config = dict(
    model='sound classifier',
    dataset='synthesized solo parts of chorales (CocoChorales)',
    time_shift_ms=50,
    n_mels=64,
    activation='celu',
    optimizer='normuon',
    momentum=0.95,
    orthogonalizer='polar_express',
    adamw_lr_other_params=0.002,
    epochs=7.7,
    adamw_weight_decay_other_params=0.05,
)
Rows from block 3 of a small sound classifier, named by matrix and row number. Each number is 200 + 40 x the weight over its row's rms, rounded and kept within 0 to 999. All counts start at 0.
After each channel's rows are labels from the 100 clips, of 14976, where the channel reaches its highest value: "strongest on" is what is common among them; "lies over" is the class under the peak. Only what is clearly more common there than usual is listed. The data: synthesized solo parts of chorales (CocoChorales). In brackets: how many of the 100.
# c30: last pointwise conv (model.blocks.3.c3.0.weight, 384x384x1), inputs 110-164

c30.382,213,247,159,184,172,198,189,219,238,197,210,209,159,234,227,169,276,197,168,203,127,168,179,181,132,106,401,123,160,240,151,101,245,209,265,195,277,185,260,239,205,202,148,240,230,199,134,224,188,222,266,143,203,217,151
strongest on: viola (97); note E4 (34); note D#4 (31); note D4 (30)
lies over: E4 (25)

c30.240,253,176,201,131,142,193,165,121,212,139,188,146,236,225,236,137,175,243,228,168,192,194,255,166,195,174,211,156,166,140,205,250,189,179,215,243,192,214,177,221,185,193,171,185,205,199,131,195,191,199,195,190,172,225,188
strongest on: viola (99); note G4 (36); note F#4 (29); note G#4 (29)
lies over: F#4 (25)

c30.359,109,184,311,186,157,166,257,291,211,254,229,219,240,178,234,202,136,187,251,202,233,203,147,197,138,254,258,250,170,178,217,277,138,168,307,178,203,185,187,281,228,155,176,191,195,214,188,227,259,203,192,263,203,208,191
strongest on: trombone (78); note E4 (39); note D#4 (34); note F4 (32)
lies over: D#4 (32)

c30.309,222,250,198,156,204,181,228,161,114,222,172,173,187,202,240,246,276,160,183,176,249,160,145,158,216,191,180,200,149,190,235,159,278,197,233,262,268,157,171,227,118,247,131,271,205,227,151,193,167,244,196,228,224,172,245
strongest on: violin (48); note D5 (47)
lies over: silence (94)

c30.3,193,205,239,170,161,189,149,187,218,232,216,110,164,285,254,242,220,158,201,171,190,195,173,195,185,180,200,180,204,196,125,166,202,210,252,255,266,237,187,224,179,193,227,228,293,170,294,233,151,225,137,229,244,193,164
strongest on: cello (88); note A#3 (45); note C#4 (32); note D#4 (29)
lies over: A#3 (38)

c30.137,213,231,183,228,232,239,200,248,204,142,286,220,187,174,203,209,182,248,190,198,131,182,215,196,219,128,205,253,257,229,218,182,232,211,159,227,221,174,115,130,296,194,178,202,209,251,147,174,236,166,220,229,259,170,129
strongest on: cello (98); note A#3 (45)
lies over: A#3 (44)

c30.100,139,186,159,259,205,193,207,124,123,199,183,223,229,219,181,220,221,280,193,284,242,241,168,198,248,191,147,221,183,180,127,222,177,208,249,195,230,148,213,141,192,188,241,186,230,201,170,244,179,180,213,175,281,196,221
strongest on: trombone (100); note D4 (52); note E4 (45); note G4 (31)
lies over: D4 (48)

c30.69,139,198,199,347,205,198,184,158,268,176,210,222,157,277,154,219,278,234,254,186,235,257,253,157,218,247,188,133,160,212,70,133,193,185,172,250,236,247,181,148,167,204,225,152,241,265,192,170,167,208,186,192,151,204,224
strongest on: oboe (65); note C#5 (34); note A#4 (34); note C5 (30)
lies over: C#5 (30)

c30.246,159,288,155,249,234,269,215,159,82,152,253,179,212,213,255,153,164,105,178,184,256,204,329,229,175,260,184,122,185,246,166,255,214,209,186,214,137,205,171,196,237,222,140,198,172,220,211,267,188,204,170,196,164,233,197
strongest on: cello (60); note D4 (44); note C#4 (34); saxophone (29)
lies over: D4 (37)

c30.170,150,186,131,181,150,186,151,205,158,158,145,240,215,209,230,244,206,278,224,257,254,180,201,215,150,163,244,195,134,214,170,251,158,103,209,178,200,254,201,206,172,204,220,231,159,147,133,233,147,134,173,212,137,269,208
strongest on: cello (89); note A#3 (43); note A3 (33); note G#3 (31)
lies over: C#4 (26)

c30.87,164,195,180,141,182,222,202,196,150,182,156,180,210,209,182,209,227,167,205,219,248,205,265,188,207,175,146,182,174,183,175,218,215,172,275,217,231,259,181,187,180,224,257,188,190,204,245,237,184,235,181,286,127,181,210
strongest on: cello (31)
lies over: silence (51)

c30.299,171,245,200,175,208,170,213,167,220,105,266,228,259,199,220,114,262,218,252,171,219,126,205,192,218,215,130,244,202,209,265,206,225,213,231,242,287,335,176,174,124,220,226,231,184,158,180,257,307,146,214,144,199,171,238
strongest on: bassoon (100); note G#3 (29); note A3 (27)
lies over: G#3 (25)

c30.212,167,255,208,200,204,153,187,177,209,119,150,184,250,198,201,133,212,270,209,221,220,235,209,185,187,227,153,165,197,144,157,163,161,186,238,208,228,218,202,251,181,194,204,111,209,176,217,152,235,196,225,317,185,200,200
strongest on: violin (100); note F#4 (78); note G#4 (44); note B4 (42)
lies over: F#4 (77)

c30.169,219,123,217,165,204,244,265,225,162,227,187,176,179,162,182,189,179,206,190,205,217,143,171,150,228,262,265,250,105,159,244,244,205,223,240,118,129,159,214,164,260,195,174,178,222,248,258,196,100,197,125,178,194,236,294
strongest on: note E5 (58); clarinet (48); trumpet (38); note D5 (32)
lies over: E5 (57)

c30.155,301,211,169,244,135,170,215,154,201,153,221,171,214,149,227,197,207,224,219,227,190,228,219,194,153,204,171,226,211,276,207,186,158,131,95,168,129,110,238,217,209,208,188,182,117,273,214,236,140,199,151,169,179,198,239
strongest on: oboe (44); note B4 (40); note A#4 (27)
lies over: B4 (38)

c30.125,172,176,177,274,200,275,206,210,194,249,185,172,108,169,195,180,214,197,160,127,193,248,231,217,184,173,213,304,182,266,241,260,175,203,280,168,195,257,194,175,196,164,226,219,121,238,244,210,243,152,257,174,231,141,237
strongest on: violin (94); note D5 (46); note C5 (35)
lies over: D5 (45)

c30.62,205,201,285,171,154,205,163,182,203,221,149,211,179,214,248,209,222,226,256,185,225,247,280,217,186,211,222,156,221,176,142,169,158,174,269,236,228,243,233,203,167,172,141,203,208,187,221,193,186,183,149,160,230,204,134
strongest on: trombone (100); note E4 (40); note C#4 (33); note D4 (33)
lies over: D#4 (26)

c30.266,211,217,220,175,216,225,180,212,208,196,212,147,220,219,138,285,186,185,142,172,191,199,186,184,207,171,173,182,190,238,201,197,194,185,195,185,154,201,132,175,212,175,200,279,221,181,200,248,191,276,187,177,137,209,210
strongest on: saxophone (100); note F4 (36); note F#4 (31); note D#4 (31)
lies over: F4 (31)

c30.373,141,220,146,119,188,129,255,149,138,191,255,190,182,210,253,172,211,185,165,247,180,211,233,250,227,183,246,124,226,158,254,121,197,169,93,252,216,215,221,209,231,154,205,237,234,210,215,164,187,237,206,65,190,226,185
strongest on: viola (77); note C4 (34); note B3 (28)
lies over: silence (91)

c30.107,162,219,179,187,147,148,230,205,245,250,218,254,220,175,198,214,209,116,202,246,144,230,199,223,169,234,218,213,175,269,207,196,176,172,227,153,178,227,227,200,192,206,243,190,293,174,136,201,162,171,198,252,202,174,169
strongest on: viola (100); note G#4 (39); note G4 (33); note F#4 (33)
lies over: F4 (25)

c30.267,126,171,197,142,259,115,181,205,190,233,177,201,174,216,185,230,218,186,186,180,178,226,249,257,191,183,182,214,201,184,229,190,261,267,238,228,235,144,190,203,224,151,230,243,228,179,159,155,179,215,206,251,227,194,188
strongest on: violin (76); note E5 (72); note D5 (52); note F#5 (29)
lies over: E5 (72)

c30.261,244,224,208,232,162,234,192,191,188,224,231,242,219,267,219,196,208,224,163,186,105,204,202,170,219,188,176,229,204,183,196,199,175,213,169,244,309,217,223,127,211,256,248,166,187,277,189,220,90,158,177,239,297,259,127
strongest on: cello (98); note A#3 (70); note G#3 (34); note B3 (27)
lies over: A#3 (67)

c30.243,209,141,94,209,181,226,180,258,253,192,156,214,242,147,183,187,171,245,193,206,185,193,241,232,227,181,222,204,212,168,175,197,153,189,222,195,291,161,260,214,177,186,213,184,228,177,209,150,214,211,194,196,249,151,146
strongest on: bassoon (100); note G3 (31); note A3 (31); note G#3 (28)
lies over: G3 (30)

c30.108,87,223,155,200,179,165,224,169,165,209,192,197,222,212,178,197,280,181,181,204,122,154,171,128,103,228,168,210,157,139,177,266,203,217,213,229,174,139,226,248,198,197,196,181,155,253,210,261,171,274,122,196,157,139,169
strongest on: horn (56)
lies over: silence (100)

c30.220,202,184,210,185,293,200,174,248,185,172,183,179,196,250,208,162,190,236,196,178,218,216,218,196,172,159,210,201,140,205,291,145,236,236,148,178,171,212,187,265,219,195,179,240,285,220,147,183,141,225,199,168,230,214,198
strongest on: cello (56); note C#4 (54); note G#3 (32); instrument: trombone (28)
lies over: C#4 (52)

c30.276,99,219,232,178,191,166,204,194,221,179,259,228,224,149,163,158,174,166,183,231,196,166,235,225,220,248,153,273,184,276,238,172,217,193,195,176,224,204,246,163,160,152,255,171,204,249,114,246,213,176,228,260,197,204,222
strongest on: violin (66); note D5 (45); note E5 (44)
lies over: E5 (44)

c30.106,153,221,206,215,190,183,155,219,184,223,261,175,233,204,264,222,151,174,289,222,254,170,267,193,138,281,311,247,143,192,210,182,200,215,279,214,193,173,164,216,196,191,136,187,231,196,250,204,198,208,215,229,190,153,193
strongest on: trombone (95); note E4 (46); note D4 (39); note F#4 (27)
lies over: D4 (33)

c30.12,168,298,176,239,274,203,199,146,193,213,162,201,227,155,179,185,183,266,211,184,192,141,142,208,247,188,198,276,213,182,165,196,150,190,233,198,157,189,194,196,229,244,278,170,227,190,169,262,121,141,252,136,150,174,209
strongest on: horn (72)
lies over: silence (100)

c30.0,182,247,230,177,291,274,191,117,176,175,154,236,205,200,211,179,192,238,274,147,223,103,191,205,255,175,263,292,185,121,179,165,192,183,204,199,184,180,244,208,199,239,233,139,248,198,206,239,152,151,233,142,164,163,189
strongest on: horn (46)
lies over: silence (64)

c30.97,221,208,224,227,197,177,156,255,167,184,203,167,197,191,222,203,201,183,161,160,193,213,216,191,151,163,220,205,151,214,176,153,156,164,187,188,137,130,237,125,166,149,219,201,284,172,193,214,186,267,168,183,243,246,202
strongest on: bassoon (100); note C4 (41); note A#3 (40); note G#3 (29)
lies over: G#3 (26); A#3 (26)

c30.163,214,224,271,198,220,252,208,242,217,194,191,166,231,203,195,242,205,199,205,228,220,173,234,295,128,257,214,256,193,180,236,265,176,185,214,150,233,129,182,308,248,226,195,170,230,196,246,311,158,182,167,199,220,219,292
strongest on: violin (42); note E5 (27)
lies over: E5 (27)

c30.61,271,202,170,245,204,200,126,230,207,183,172,185,188,193,190,201,262,202,242,194,267,206,274,234,188,228,148,267,248,250,100,132,188,169,225,248,295,184,192,130,217,219,193,172,257,211,235,219,189,225,188,219,174,177,173
strongest on: saxophone (41); note G#4 (37)
lies over: G#4 (36)

c30.174,256,201,213,172,180,128,213,184,200,221,197,207,202,176,278,207,147,205,189,215,224,228,262,272,223,223,160,170,214,138,144,224,218,209,219,190,205,207,242,223,211,251,218,156,285,221,205,257,184,258,226,260,177,199,244
strongest on: saxophone (51); violin (38); note E5 (37)
lies over: E5 (37)

c30.150,240,199,213,153,202,207,211,147,230,149,133,257,213,236,194,189,244,225,275,217,209,184,335,226,226,92,172,207,150,197,109,202,167,179,177,239,166,214,178,182,201,198,175,212,225,216,186,206,285,215,175,204,137,331,168
strongest on: bassoon (100); note G#3 (34)
lies over: G#3 (31)