{"model": "sound classifier", "dataset": "synthesized solo parts of chorales (CocoChorales)", "train_examples": 39062, "gain_aug_db": 6, "time_shift_ms": 50, "n_mels": 64, "hop_length": 160, "input": "log_mel", "spec_augment": true, "win_length": 512, "targets": ["instrument"], "num_classes": 13, "arch": "ecapa_tdnn", "norm": "groupnorm", "hidden_act": "celu", "weight_standardization": false, "depths": [9], "kernel_size": 5, "stem": "single", "widths": [384], "mixing": "mixup", "label_smoothing": 0.2, "loss": "cross_entropy", "init": "torch_default", "optimizer": "normuon", "muon_scale": "original", "learning_rate": 0.024, "momentum": 0.95, "nesterov": true, "orthogonalizer": "polar_express", "adamw_lr_other_params": 0.002, "max_steps": 6300, "batch_size": 48, "epochs": 7.7, "lr_schedule": "linear", "final_lr_fraction": 0, "warmup_steps": 630, "weight_decay": 0.06, "adamw_weight_decay_other_params": 0.05}
Rows from block 6 of a small sound classifier, named by matrix and row number. Each number is 500 + 25 x the weight over its row's rms, rounded and kept within 0 to 999. All counts start at 0. Numbers have three digits each.
After each channel's rows are labels from the 100 clips, of 14976, where the channel reaches its highest value: "responds to" is what is common among them. Only what is clearly more common there than usual is listed. The data: synthesized solo parts of chorales (CocoChorales). In brackets: how many of the 100.
# c30: last pointwise conv (model.blocks.6.c3.0.weight, 384x384x1), inputs 192-287

c30.292:535507537519509503518520488512496520509522501480476491505471517508495500487548488487492496513518488446497470477484467486507556517520519502497510497497511470527506498556482524487485476501478503511509503498499520523500545505497537496469493512507482446474498555514490483496488517480497527511
responds to: trumpet (56); saxophone (35)

c30.301:510472494515504486489533484487476504532508500520501536481475444518546526519512523523509481473510519487504533471499508497514487521505457482497478509500498497516483479519505513474498471525484488489510481504497501504459477505487451524490484499478491485481493501494492491491493473508497529509
responds to: tuba (52); note A3 (30); note G3 (28)

c30.29:491476532520516491523514484505510498490529505482470484488503491526486490483474502512489498515524499526555478520509485474514485512515489513551533538503517507477488509494498496509490526475519514525492497510486501499496504490480487495490483471456552513520477498494537483462533497501505487525
responds to: oboe (68); note C5 (40); note C#5 (35)

c30.115:506474510498499495504494499499501512484460506491507485467513450470514499515509485518513493504532519514508497467487491479501529498447492497514475508505540491475478484489514516508533488481479504507462496483491515496472496491492469479488514490508500506507511491460530493511499470482511494499
responds to: cello (63)

c30.364:541502528544489492514489528538463499515525490494456467490490494505471508503521500485503504496535537481562506514506506511499477472497500469516493511547502516496509534552465487499517509500494460515507486501476501459475502497499532535491510536518485517527497498504486559470486501508511513539
responds to: bassoon (57)

c30.367:492518474496510481515469487474532492487474518511517530493538495504513454514511536545498486507514492505481506503515499500519502505499491505520528526506505491498501504520509519475476496478534481480522508500533481523489517528531516521502542503513501495494487506487498493491505480499515507509
responds to: horn (87); note C#5 (29); note B4 (25)

c30.78:486491525523497533451456518514492480520467508506491466479504544524523508486471495495510543462489491508502510522526495504482501496499514524498510534557476478469509486528473487473486530490526530510523501484495524466491467474489489473491506492425516521453511485502510521508515509474510484511
responds to: trombone (47)

c30.191:506495480513510513493496472493493494491476489482520496476506462524522533504505517519533481515553517487496516496509482499501470474492496531512490513484510500500483518507502507499510526542510467487499516513523497523501496489479492520493500506498488514494488510487500482503495493473514494497
responds to: violin (38)

c30.306:501483559535509516497526526527517500520514504515486456493462528510483469473503517525459554551527502502514513493525498503517519518504502502486471515454492555539511485506474469521503462528500537510489497503518486461494477538534508492491511467466495490516520499498523489474495514497514478530
responds to: oboe (59); note C5 (42); note C#5 (38); note D#5 (26)

c30.125:509496532533487501475485551531497510512518500504524513533540500484536470495501541480514464492511501527508503505496472482514581509499489483523506499514474542549535489552510477467476476505496541530512518494512490521499490505504557495470474498454536531491529454520514528497486521497519504478
responds to: bassoon (53)

c30.360:509495543528513462492510499495504498516504501507468491505501515539457521466546503495478547505526453529511505495483493487487474492507489498493520500535497515531508534507472492536493503532529510490522479494478482386517480485495539477486526504495502507517541501528506553491479494512508524511
responds to: note D#5 (25)

c30.264:461491509503509508501486488488487488496512498501494472501476483481485490485518472472477488503488477501500483477481480506498510485484470488503479495509489517506475484506500505464497490469503512461497509494468509505477476500496471498503476492517509507490531512514487517489496519499490510511
responds to: trumpet (27)

c30.255:466476497484494526475533525568503471511466505514510478510509530495504538512515499496492499555492516490486504525461467527507494488504512491514458499515513484464517481519493488493506536483524542540493558507499492527510541497522526498495508494494501474493549499547498533496484483512510455488
responds to: trumpet (63); note D#5 (44); note F5 (26)

c30.374:527521490500480548510487518509481481548531495487502516506506517520492460492519535481515488530484489520471509498510482491535488496501505491540492521499507485513484494469469484499516514504521529494475500499550529525523478511508482496479502474483468480566490526471483493495488480500514481544
responds to: bassoon (44)

c30.192:497527511525499493513502538546511501496538524484475478492490491483504465542497544502540484487546508522522522503501495489529533531503511524492485485539502554532505508533465496474497490495514485524522519459508496460500529524511516506485475501490476453484487501435470450526511507500500499516
responds to: note A#4 (33); note G#4 (29)

c30.108:489507499530492555501494538517490507510521469489509464484490498464490510490480504496444455477518487489500496520502482481497537475475526499512502525517497509516549524509493494482503457495492459501497485539516476474495534517536531486497471501478500499503483511546489499467529497488473500506
responds to: violin (53); note G#4 (43); clarinet (40); note G4 (34)

c30.55:494521507511511481503535479522504463542534498538438508513488506530488483477489531512506497463487468501454455452491477492488499469509464513496511497475462492509467532507483497525457490513484532497499509520507494498473499513518531508506484507450541523490489494511488504482519482506491497485
responds to: clarinet (29); oboe (28); note C5 (25)

c30.156:483519512502514485479480499481537508529506546524501495536504503534494514515508522521483538532450483558505493494515526530483510498516541529504516476502510526511487511494516500507509499499518514494520491495505482512508475487478463502527524516517498512514486505483500499492494514503504518517
responds to: oboe (46); note C5 (37); note C#5 (30); note B4 (28)

c30.291:478496529506507504470530498479492471514501502532486505493506506495484489495488494507499467499469480521494505488462491472513520525530488462473490546515531484505502487506448499480507477520522518471500516508517486492516517494479498488482465514496463515534483479502489523513492520490492511509
responds to: oboe (33); note A#4 (29)

c30.359:479490508491509531512505480512502505539503495481497507517513506539516513553489564494487498482498519488483474496489494500499498506520519484524527465498496476497491491482478492475536489501502490486470481504482476524479498500482474468492488490497491508488487511506486474483494494538507499485
responds to: horn (27)

c30.132:521446511473485523495503496509473455479503507535490500511496485473468502475502481520523486499515522488489507512489499493548543526473487499512532523479469470572505491517486458496468508484490474516488493501541525526512545537578477469493511492468484474488481510541503519518508495476476474510
responds to: double bass (84); note C#4 (31); note B3 (29)

c30.87:507513540508494471541501536515495489553489514507483511486493484526508529515502537496503579497500488480493482480481519504504512465488511471489512522489498537474534529497514494480535520515510469469509521504506503486472524518501529499483520484449513467474497490524515495474518461532505489470
responds to: trombone (77); note E4 (36); note D4 (32)

c30.222:521473493514490508508490500517495487505504495516499512483523474465508503553523505476548501488505496461518495515489483504528512534479470543467480489507505486478546516526537497475488486465509457537512497480510474557515542571519525496519449510480494487507485508519528459488507504496498493500
responds to: double bass (93); note C#4 (35); note B3 (32)

c30.24:496509495513500477479497457481514503488491490497458478487493488473499485496499495465476484507450492460503479474516518464511465485506513506525539499493509509496484507510522496488486532525523451539509491532470523502508483511509485471517490513492506524502478503494473482508521509511463491499
responds to: horn (58); note B4 (40); note C5 (38); flute (29)

c30.30:466531512480494481530484495468523514474521484466503524482437516541457514526544543511538480518494557467487562532484468537480456517517508509520522469478515512480525493462516492515507529529540501525486508511484490509510515501497503488508513508523502502478501494532488511517517517530510500488
responds to: double bass (79); note C#4 (37); note C4 (28)

c30.316:532491532507507524502501515525503513495468533509514506473486516502513496481490499501494515523519505552513476514507538501527494515491496505498475525464499488513516487564503530507484520544506590484498506492501476527504521495502525481486516498485504533505534495554515519472460504502479481508
responds to: oboe (81); note C5 (38); note C#5 (35); note A#4 (35)

c30.88:510511512508526492520506497519536508512490483488478454453498493526449539507490506528495491490511508484485507489507518481491495468478504507463503545512478519482479504550500503487509492490527466472468516484497495492492483466473554519502549499507508519489517509528536559509525517518524499505
responds to: trombone (51)

c30.370:492508510522497516523465507497487487531511490511471512510479506503502471498501511522503487480516488473518475514460482523493489487524479509474496524506503486504507512497523503501467505494494495464503483467507504481470504473494513483479503511468487495472507499485536485494506509514511487520
responds to: note D#5 (25)

c30.8:484491482478506493483522467468524499488510498498485490508499524515517492523504485518468489496495499471532486514487505458500466518473519521487523506513502476503475491515482484500495530556518539475524508536530509509500487477486502545477540491520498479475495520505478513496499499503495481504
responds to: oboe (42); note C5 (38); note C#5 (34); note D5 (26)

c30.38:478489470487478483507454492503508498483491508514510510509532540525478534502516516521508487506502502541539481496496525527537484513513514503492537488487513470491493499455509493504494513480501530456501497467500488514529500520525472546479527519506501525516517519505501478510479487509518510495
responds to: viola (96); note D4 (47); note E4 (31); note G#4 (28)

c30.127:497495510501505472511473481486477497537462523509455498508465519501493544479505520518491509502469477428475484477484486515512542500498494523513481520517501458517495512535505484511500523497524510560517520488467507516450480490511515494510496500478534499507513514488483498510499513497491489478
responds to: clarinet (32)

c30.300:504482493499485469502540497488476511488505504478526507495554513487530474513531473470484440523526482469500499474488479497464484492481470505490463484493472481469459484483537501500484495479484512502516506485514513498491506497492488503515516501451521516475485482463494459507501505482488504514
responds to: flute (53)

c30.165:506549520510512470479495466469480500527493512488458486502516468500497473506501518488522515541594486501508486483532515493493524455510465536502550488494516523485484496489482503482537526479508528497501474520498484490528484508493505481513479503479475500506483495471499482483526497514517489488
responds to: trombone (46)

c30.146:495502519516510515510521505511504501473490480483489466504487496484492511508483473493446509521511507481513488517480491505499506521508516478477492499514483521541509502493494493492507468478514479506497515506530510485484498513547529489499515501477493502458501492513495512503499515471508494484
responds to: trumpet (70); note C5 (25)

c30.86:524496510512510507485503498488500481490456508471488511506463553507473485492515486491480472505496510495498516509502455527483529484496485463475502516493495510499492480516508513496454508492501504486465495488488489461534509514502517478512457506518530498437476477504527482510502487504514498494
responds to: note D#5 (33); clarinet (31); oboe (30); note C#5 (28)

c30.140:506481515514505491486496503508497498489496518484528514522514513524501548523510502481496504518521504483525508505516514465523499511482499490512519487493495503506503502489481497495503512520499472507491493503531493520509511498504499471490474495493484498527508494502499495476493506502521498467
responds to: violin (36); flute (28); note C5 (28)

c30.93:498484505516476490502552455453491498486486516489489538522522496491513496513505506467513455492488504514488507494527509536515495519548528502515547463525484542475452479470483508469489476509501515501512513491515517497507511511498510507502452499533533503529461530478488498535491505469501479495
responds to: oboe (48); viola (25)

c30.308:454507496510491511495495480484509517482475489506473474488480467463512548479503554502491486478530518506537501472490480491511484503492462514506499498516515514509472502490479503502494515491473515483506440521511483526487530499509484500484514487481525510468524458492485503506489536512486483489
responds to: trumpet (28)

c30.26:512489496532481486469484498457526492518510535473515480484525568556495526502500514487550472497521485518455483502523466519494511508503511523479480512488517504469499505489472490504536491490474486543473503531506518498503504549529509502496493498494475518483467506517504479486470495462531477506
responds to: note C5 (27)

c30.253:528498501506512516489478500489496482488520501468499502470505510502481547468479477493520459512486511441486487477500480444496494488491494517502495501511509498490504494507514501508501480513480473506506508518486496481484497499489520494492468493490491510459506501494512484479452500493495480501
responds to: violin (41); note C5 (38)

c30.363:494517510463492502503474503519488494547479504466485491483492519519485558520508513513460539504512472520485489463499479491474488487489552498487482459520515480508540517481492488482484595481540560505494529493497517459464538491496489457474545478468446492495493461512508499503495478502489499504
responds to: cello (77)

c30.319:509482504525486512486607485501480514566518541547413517552498561557463592516490512497498562507434498563525517474466519485517511496508492499498490489510512508498502498509514500502508504525481512559500483470491487512479481508503490477513517515497525507550474505505507466462490511499485500514
responds to: oboe (56); note C5 (41); note C#5 (32); note A#4 (27)

c30.9:500518487515495521457512482490471495512488482481523473506474485520476503440520462506489492521484469476512497514499513477496513530504514485501490503544503555523512493490517497493509494482505526483488493492493507509511522516483535494504489478529509485498502506511491509518485522489494479494
responds to: trumpet (64); note C5 (29)

c30.358:497499489507489490498480497524474497502507495512473484476504525540461536521501518498478551476522460505487490486515496480499488498501529459499504463511536513515506508545461493500478525489521540498517501490506538481478487484504514472502558493498467487527497493510524565473511479510496511505
responds to: violin (38)

c30.102:497506495480533502502480564515515491509487526511530485486507518509501520470487503479482504475511501456470487500479488476540541525463477515505491527501500482502547515463548482546481569518482495492518503492496483554511541501543539465479542524497494461480459483493477538480488488481474478516
responds to: double bass (94); note C#4 (35); note C4 (32)

c30.159:486505523518492509541515485506515506494470513504493491490503490540476483507474480452492529524505500473471486494512472477496509537476497480504480486516503535533514488506506535466483513534485482505543506470497508508481497494482518486471519499524485510500534528499499551478491483485517488521
responds to: violin (42); note F#4 (32); note B4 (31); bassoon (30)

c30.272:509538498496473466514494470485511486528503525537494506482509506474516476502526457496523483505512503521463519474517472500512507481513484495501518498523507522502468514514460481481506504465509510547520502500537514506509479508544506462513503553500533502501507533552492543472528478504512515537
responds to: oboe (52); note A#4 (32); note C5 (25)

c30.2:540528563494491501493485484500468488514494451482488479515486475511498516488501467505557551480516501472468485536500489513462499507530528481500518491479506507526484470509481455501493486484504503528499492482511504458523505515530452475515502501461511471489552470514503530501508516511510486481
responds to: bassoon (91); note A3 (30); note A#3 (26)

c30.121:510479506515499503530541510523483504533464496490499531483498496477503524481499483496508517475485484520483495523485505520447476510517521500496489503519497511530514553488491489492492523471497542499538533524494480558525497500527474515488498521508489522479552531529519473511484503486498526506
responds to: viola (61); note D4 (31); note A#4 (27)

c30.120:478513525524501516511502509503497498480485471501545497520447499535513495488514500488460474474511457481467473488506521510501483495523526532506517487498506545497476528503510508505515484483494439492465489484495496445496481477468497481501506534502510499468502504492511494491506494500522545540
responds to: cello (41)

c30.150:483508494481507526489534516513509503522493506513505514464481489493465515538512507499486463488493540507494510510466508519497509502474487504531517460496504541470478516486484499530518471475518500491482497508494520503480496497535459470505474513493449496505536517530519501498486483528505503486
responds to: horn (33); saxophone (31)

c30.190:550526550497496532488516513509500510493496505518520426543494509500493524496488491496507470488518489487488500496515495511511451474511459490530488503493519493526528495522508500461500531493516528520490463489488499451527459489443497496498496470489507486469526477498483526517528477504514508497
responds to: violin (58); note C#5 (29); note C5 (28); note B4 (26)

c30.298:494463548538490529521530538519503498512501495513490521518481533498525486512522530494476569557516494464508478520497504479518504543501541499498455537521503541522480499517442493527498497513483504521498523484510537487507488523522517493465515490506475469493488528521509502471466506476496504537
responds to: cello (66)

c30.335:516480547534487487492465497490500491467505494472510509484514556524577510504514531444500541481489490478537477513514426454482483470550488511492437456490525570525458468504507466500471485466573461508502509502570520521486497505513492462495460512505496481534500504522496514519504522484476478477
responds to: note C#5 (28); oboe (25)

c30.139:472511534520516505486520513503490537513466510471501509481528518539490548502509496475517469493475491528469501459464520535481493484472528483512473496534515485474506480506519512514478534519510547438523536567517502529499510517509504480538476512510525498473499498492478490497463471499519519483
responds to: clarinet (73); note A#4 (28); note G#4 (25)

c30.185:512507478512471534513503494505521483493509497492504455523476468502481481507489456520483477470514527521521466483495493523488483502500516505501506480499515499542487481480520507526498517500526505527485490485484526512554444460492486490490483492487508458494531515524470515514483506508496534522
responds to: flute (40); clarinet (30)

c30.116:459490519502491532504535532522483479550481522462496490498497508484465509532509533495523550518490486495497505524505495479501523509501489498504495535492469486514541501507459505481488513513486489494478535524460509482511564537562545458500517481421518490466510462490500528497497483502508488497
responds to: note A#4 (29)

c30.148:544521511514501534502491500508523507503482481519486479514480494508511485471490484470510436510485484506497470526482472481525464502494475496546451487522522529523518533539500478492506473469523521516522507533471539535535485506522471497512468478492493499479521504525482526512515503494525513522
responds to: tuba (27)

c30.173:510475516485505481490518485486467510511546492489512502509517527510526531510494475493491508471498492503481515510503486508500523488509510482512486486467510556493506487476504502549477504512484512489497457486479520498509498465462509507486507490499506499493499499491498510497517544531515508506
responds to: saxophone (98); note F#4 (25)

c30.134:510463492501489565471487529521512484508500502506490477511500542480500495512516528501491495494498475477514494472489499495503512506481511490479477537522480496569571514500455511485511482492477507535518560535502524502537524568516510494492452488513510527487510472493475490493537500496509491540
responds to: bassoon (70); note A3 (29)

c30.130:516502513500491490514516485487501510514493556515501480507487478472510503464460468470486490499458516488509509482452498468486499506504517536507487504509513483482473510488475493495476522470496461487507496496523501490474518515506516519480506506503537495502484501517500528483498501472479515533
responds to: note C5 (32); flute (31)

c30.177:497503523523503504505487485515518494502520495523507454519506484507511464519471493539545509502492498512500534483478509524511429514506518501519525493512506519502488512534514538515501482482503508502509487522523507473556492529492464481520521499511487506480484503510496488496520473503501517526
responds to: violin (50); saxophone (34)

c30.213:502463463511512499488484497492474467499549504541536467504504489527507497498496482490502496529504492480508469530533520509516493509497473472470499497512494506515449492468502492517478474490473491517505510472508531502517499466485515509499483515504529523493467526517511484501521506484487485501
responds to: tuba (29); bassoon (28)

c30.228:527508549510493517498516481518487483497512488461526480516517511515526470490480523502536531520521424516481491457509494482530504515492541513480533513526509555507491517560454516515498511510502502530499494505519531495513513519557526516517513488500496514500469516472482509529518500500506518538
responds to: viola (56); note G#4 (30)

c30.4:508498523516501474502473512483495515502537484493502508497502461520480480492504530490478474494483481440515488504494502522499491500509512483503479498493515514497491505505498520511528472527500509488487505480494499475482488492478487502492488505508518502509509513505501500501498526521497491501
responds to: saxophone (44); flute (25)

c30.351:514523485479509503506497505492476533505505513501518464493474472501447463542494482491537517484492519490524522525516520535507528497496502489522503525484544490498465518529497524500495522509504468472470481512524491512464498522514526510504536524524514532511503498511525491516472510513509550505
responds to: double bass (83); note C#4 (30); note B3 (26)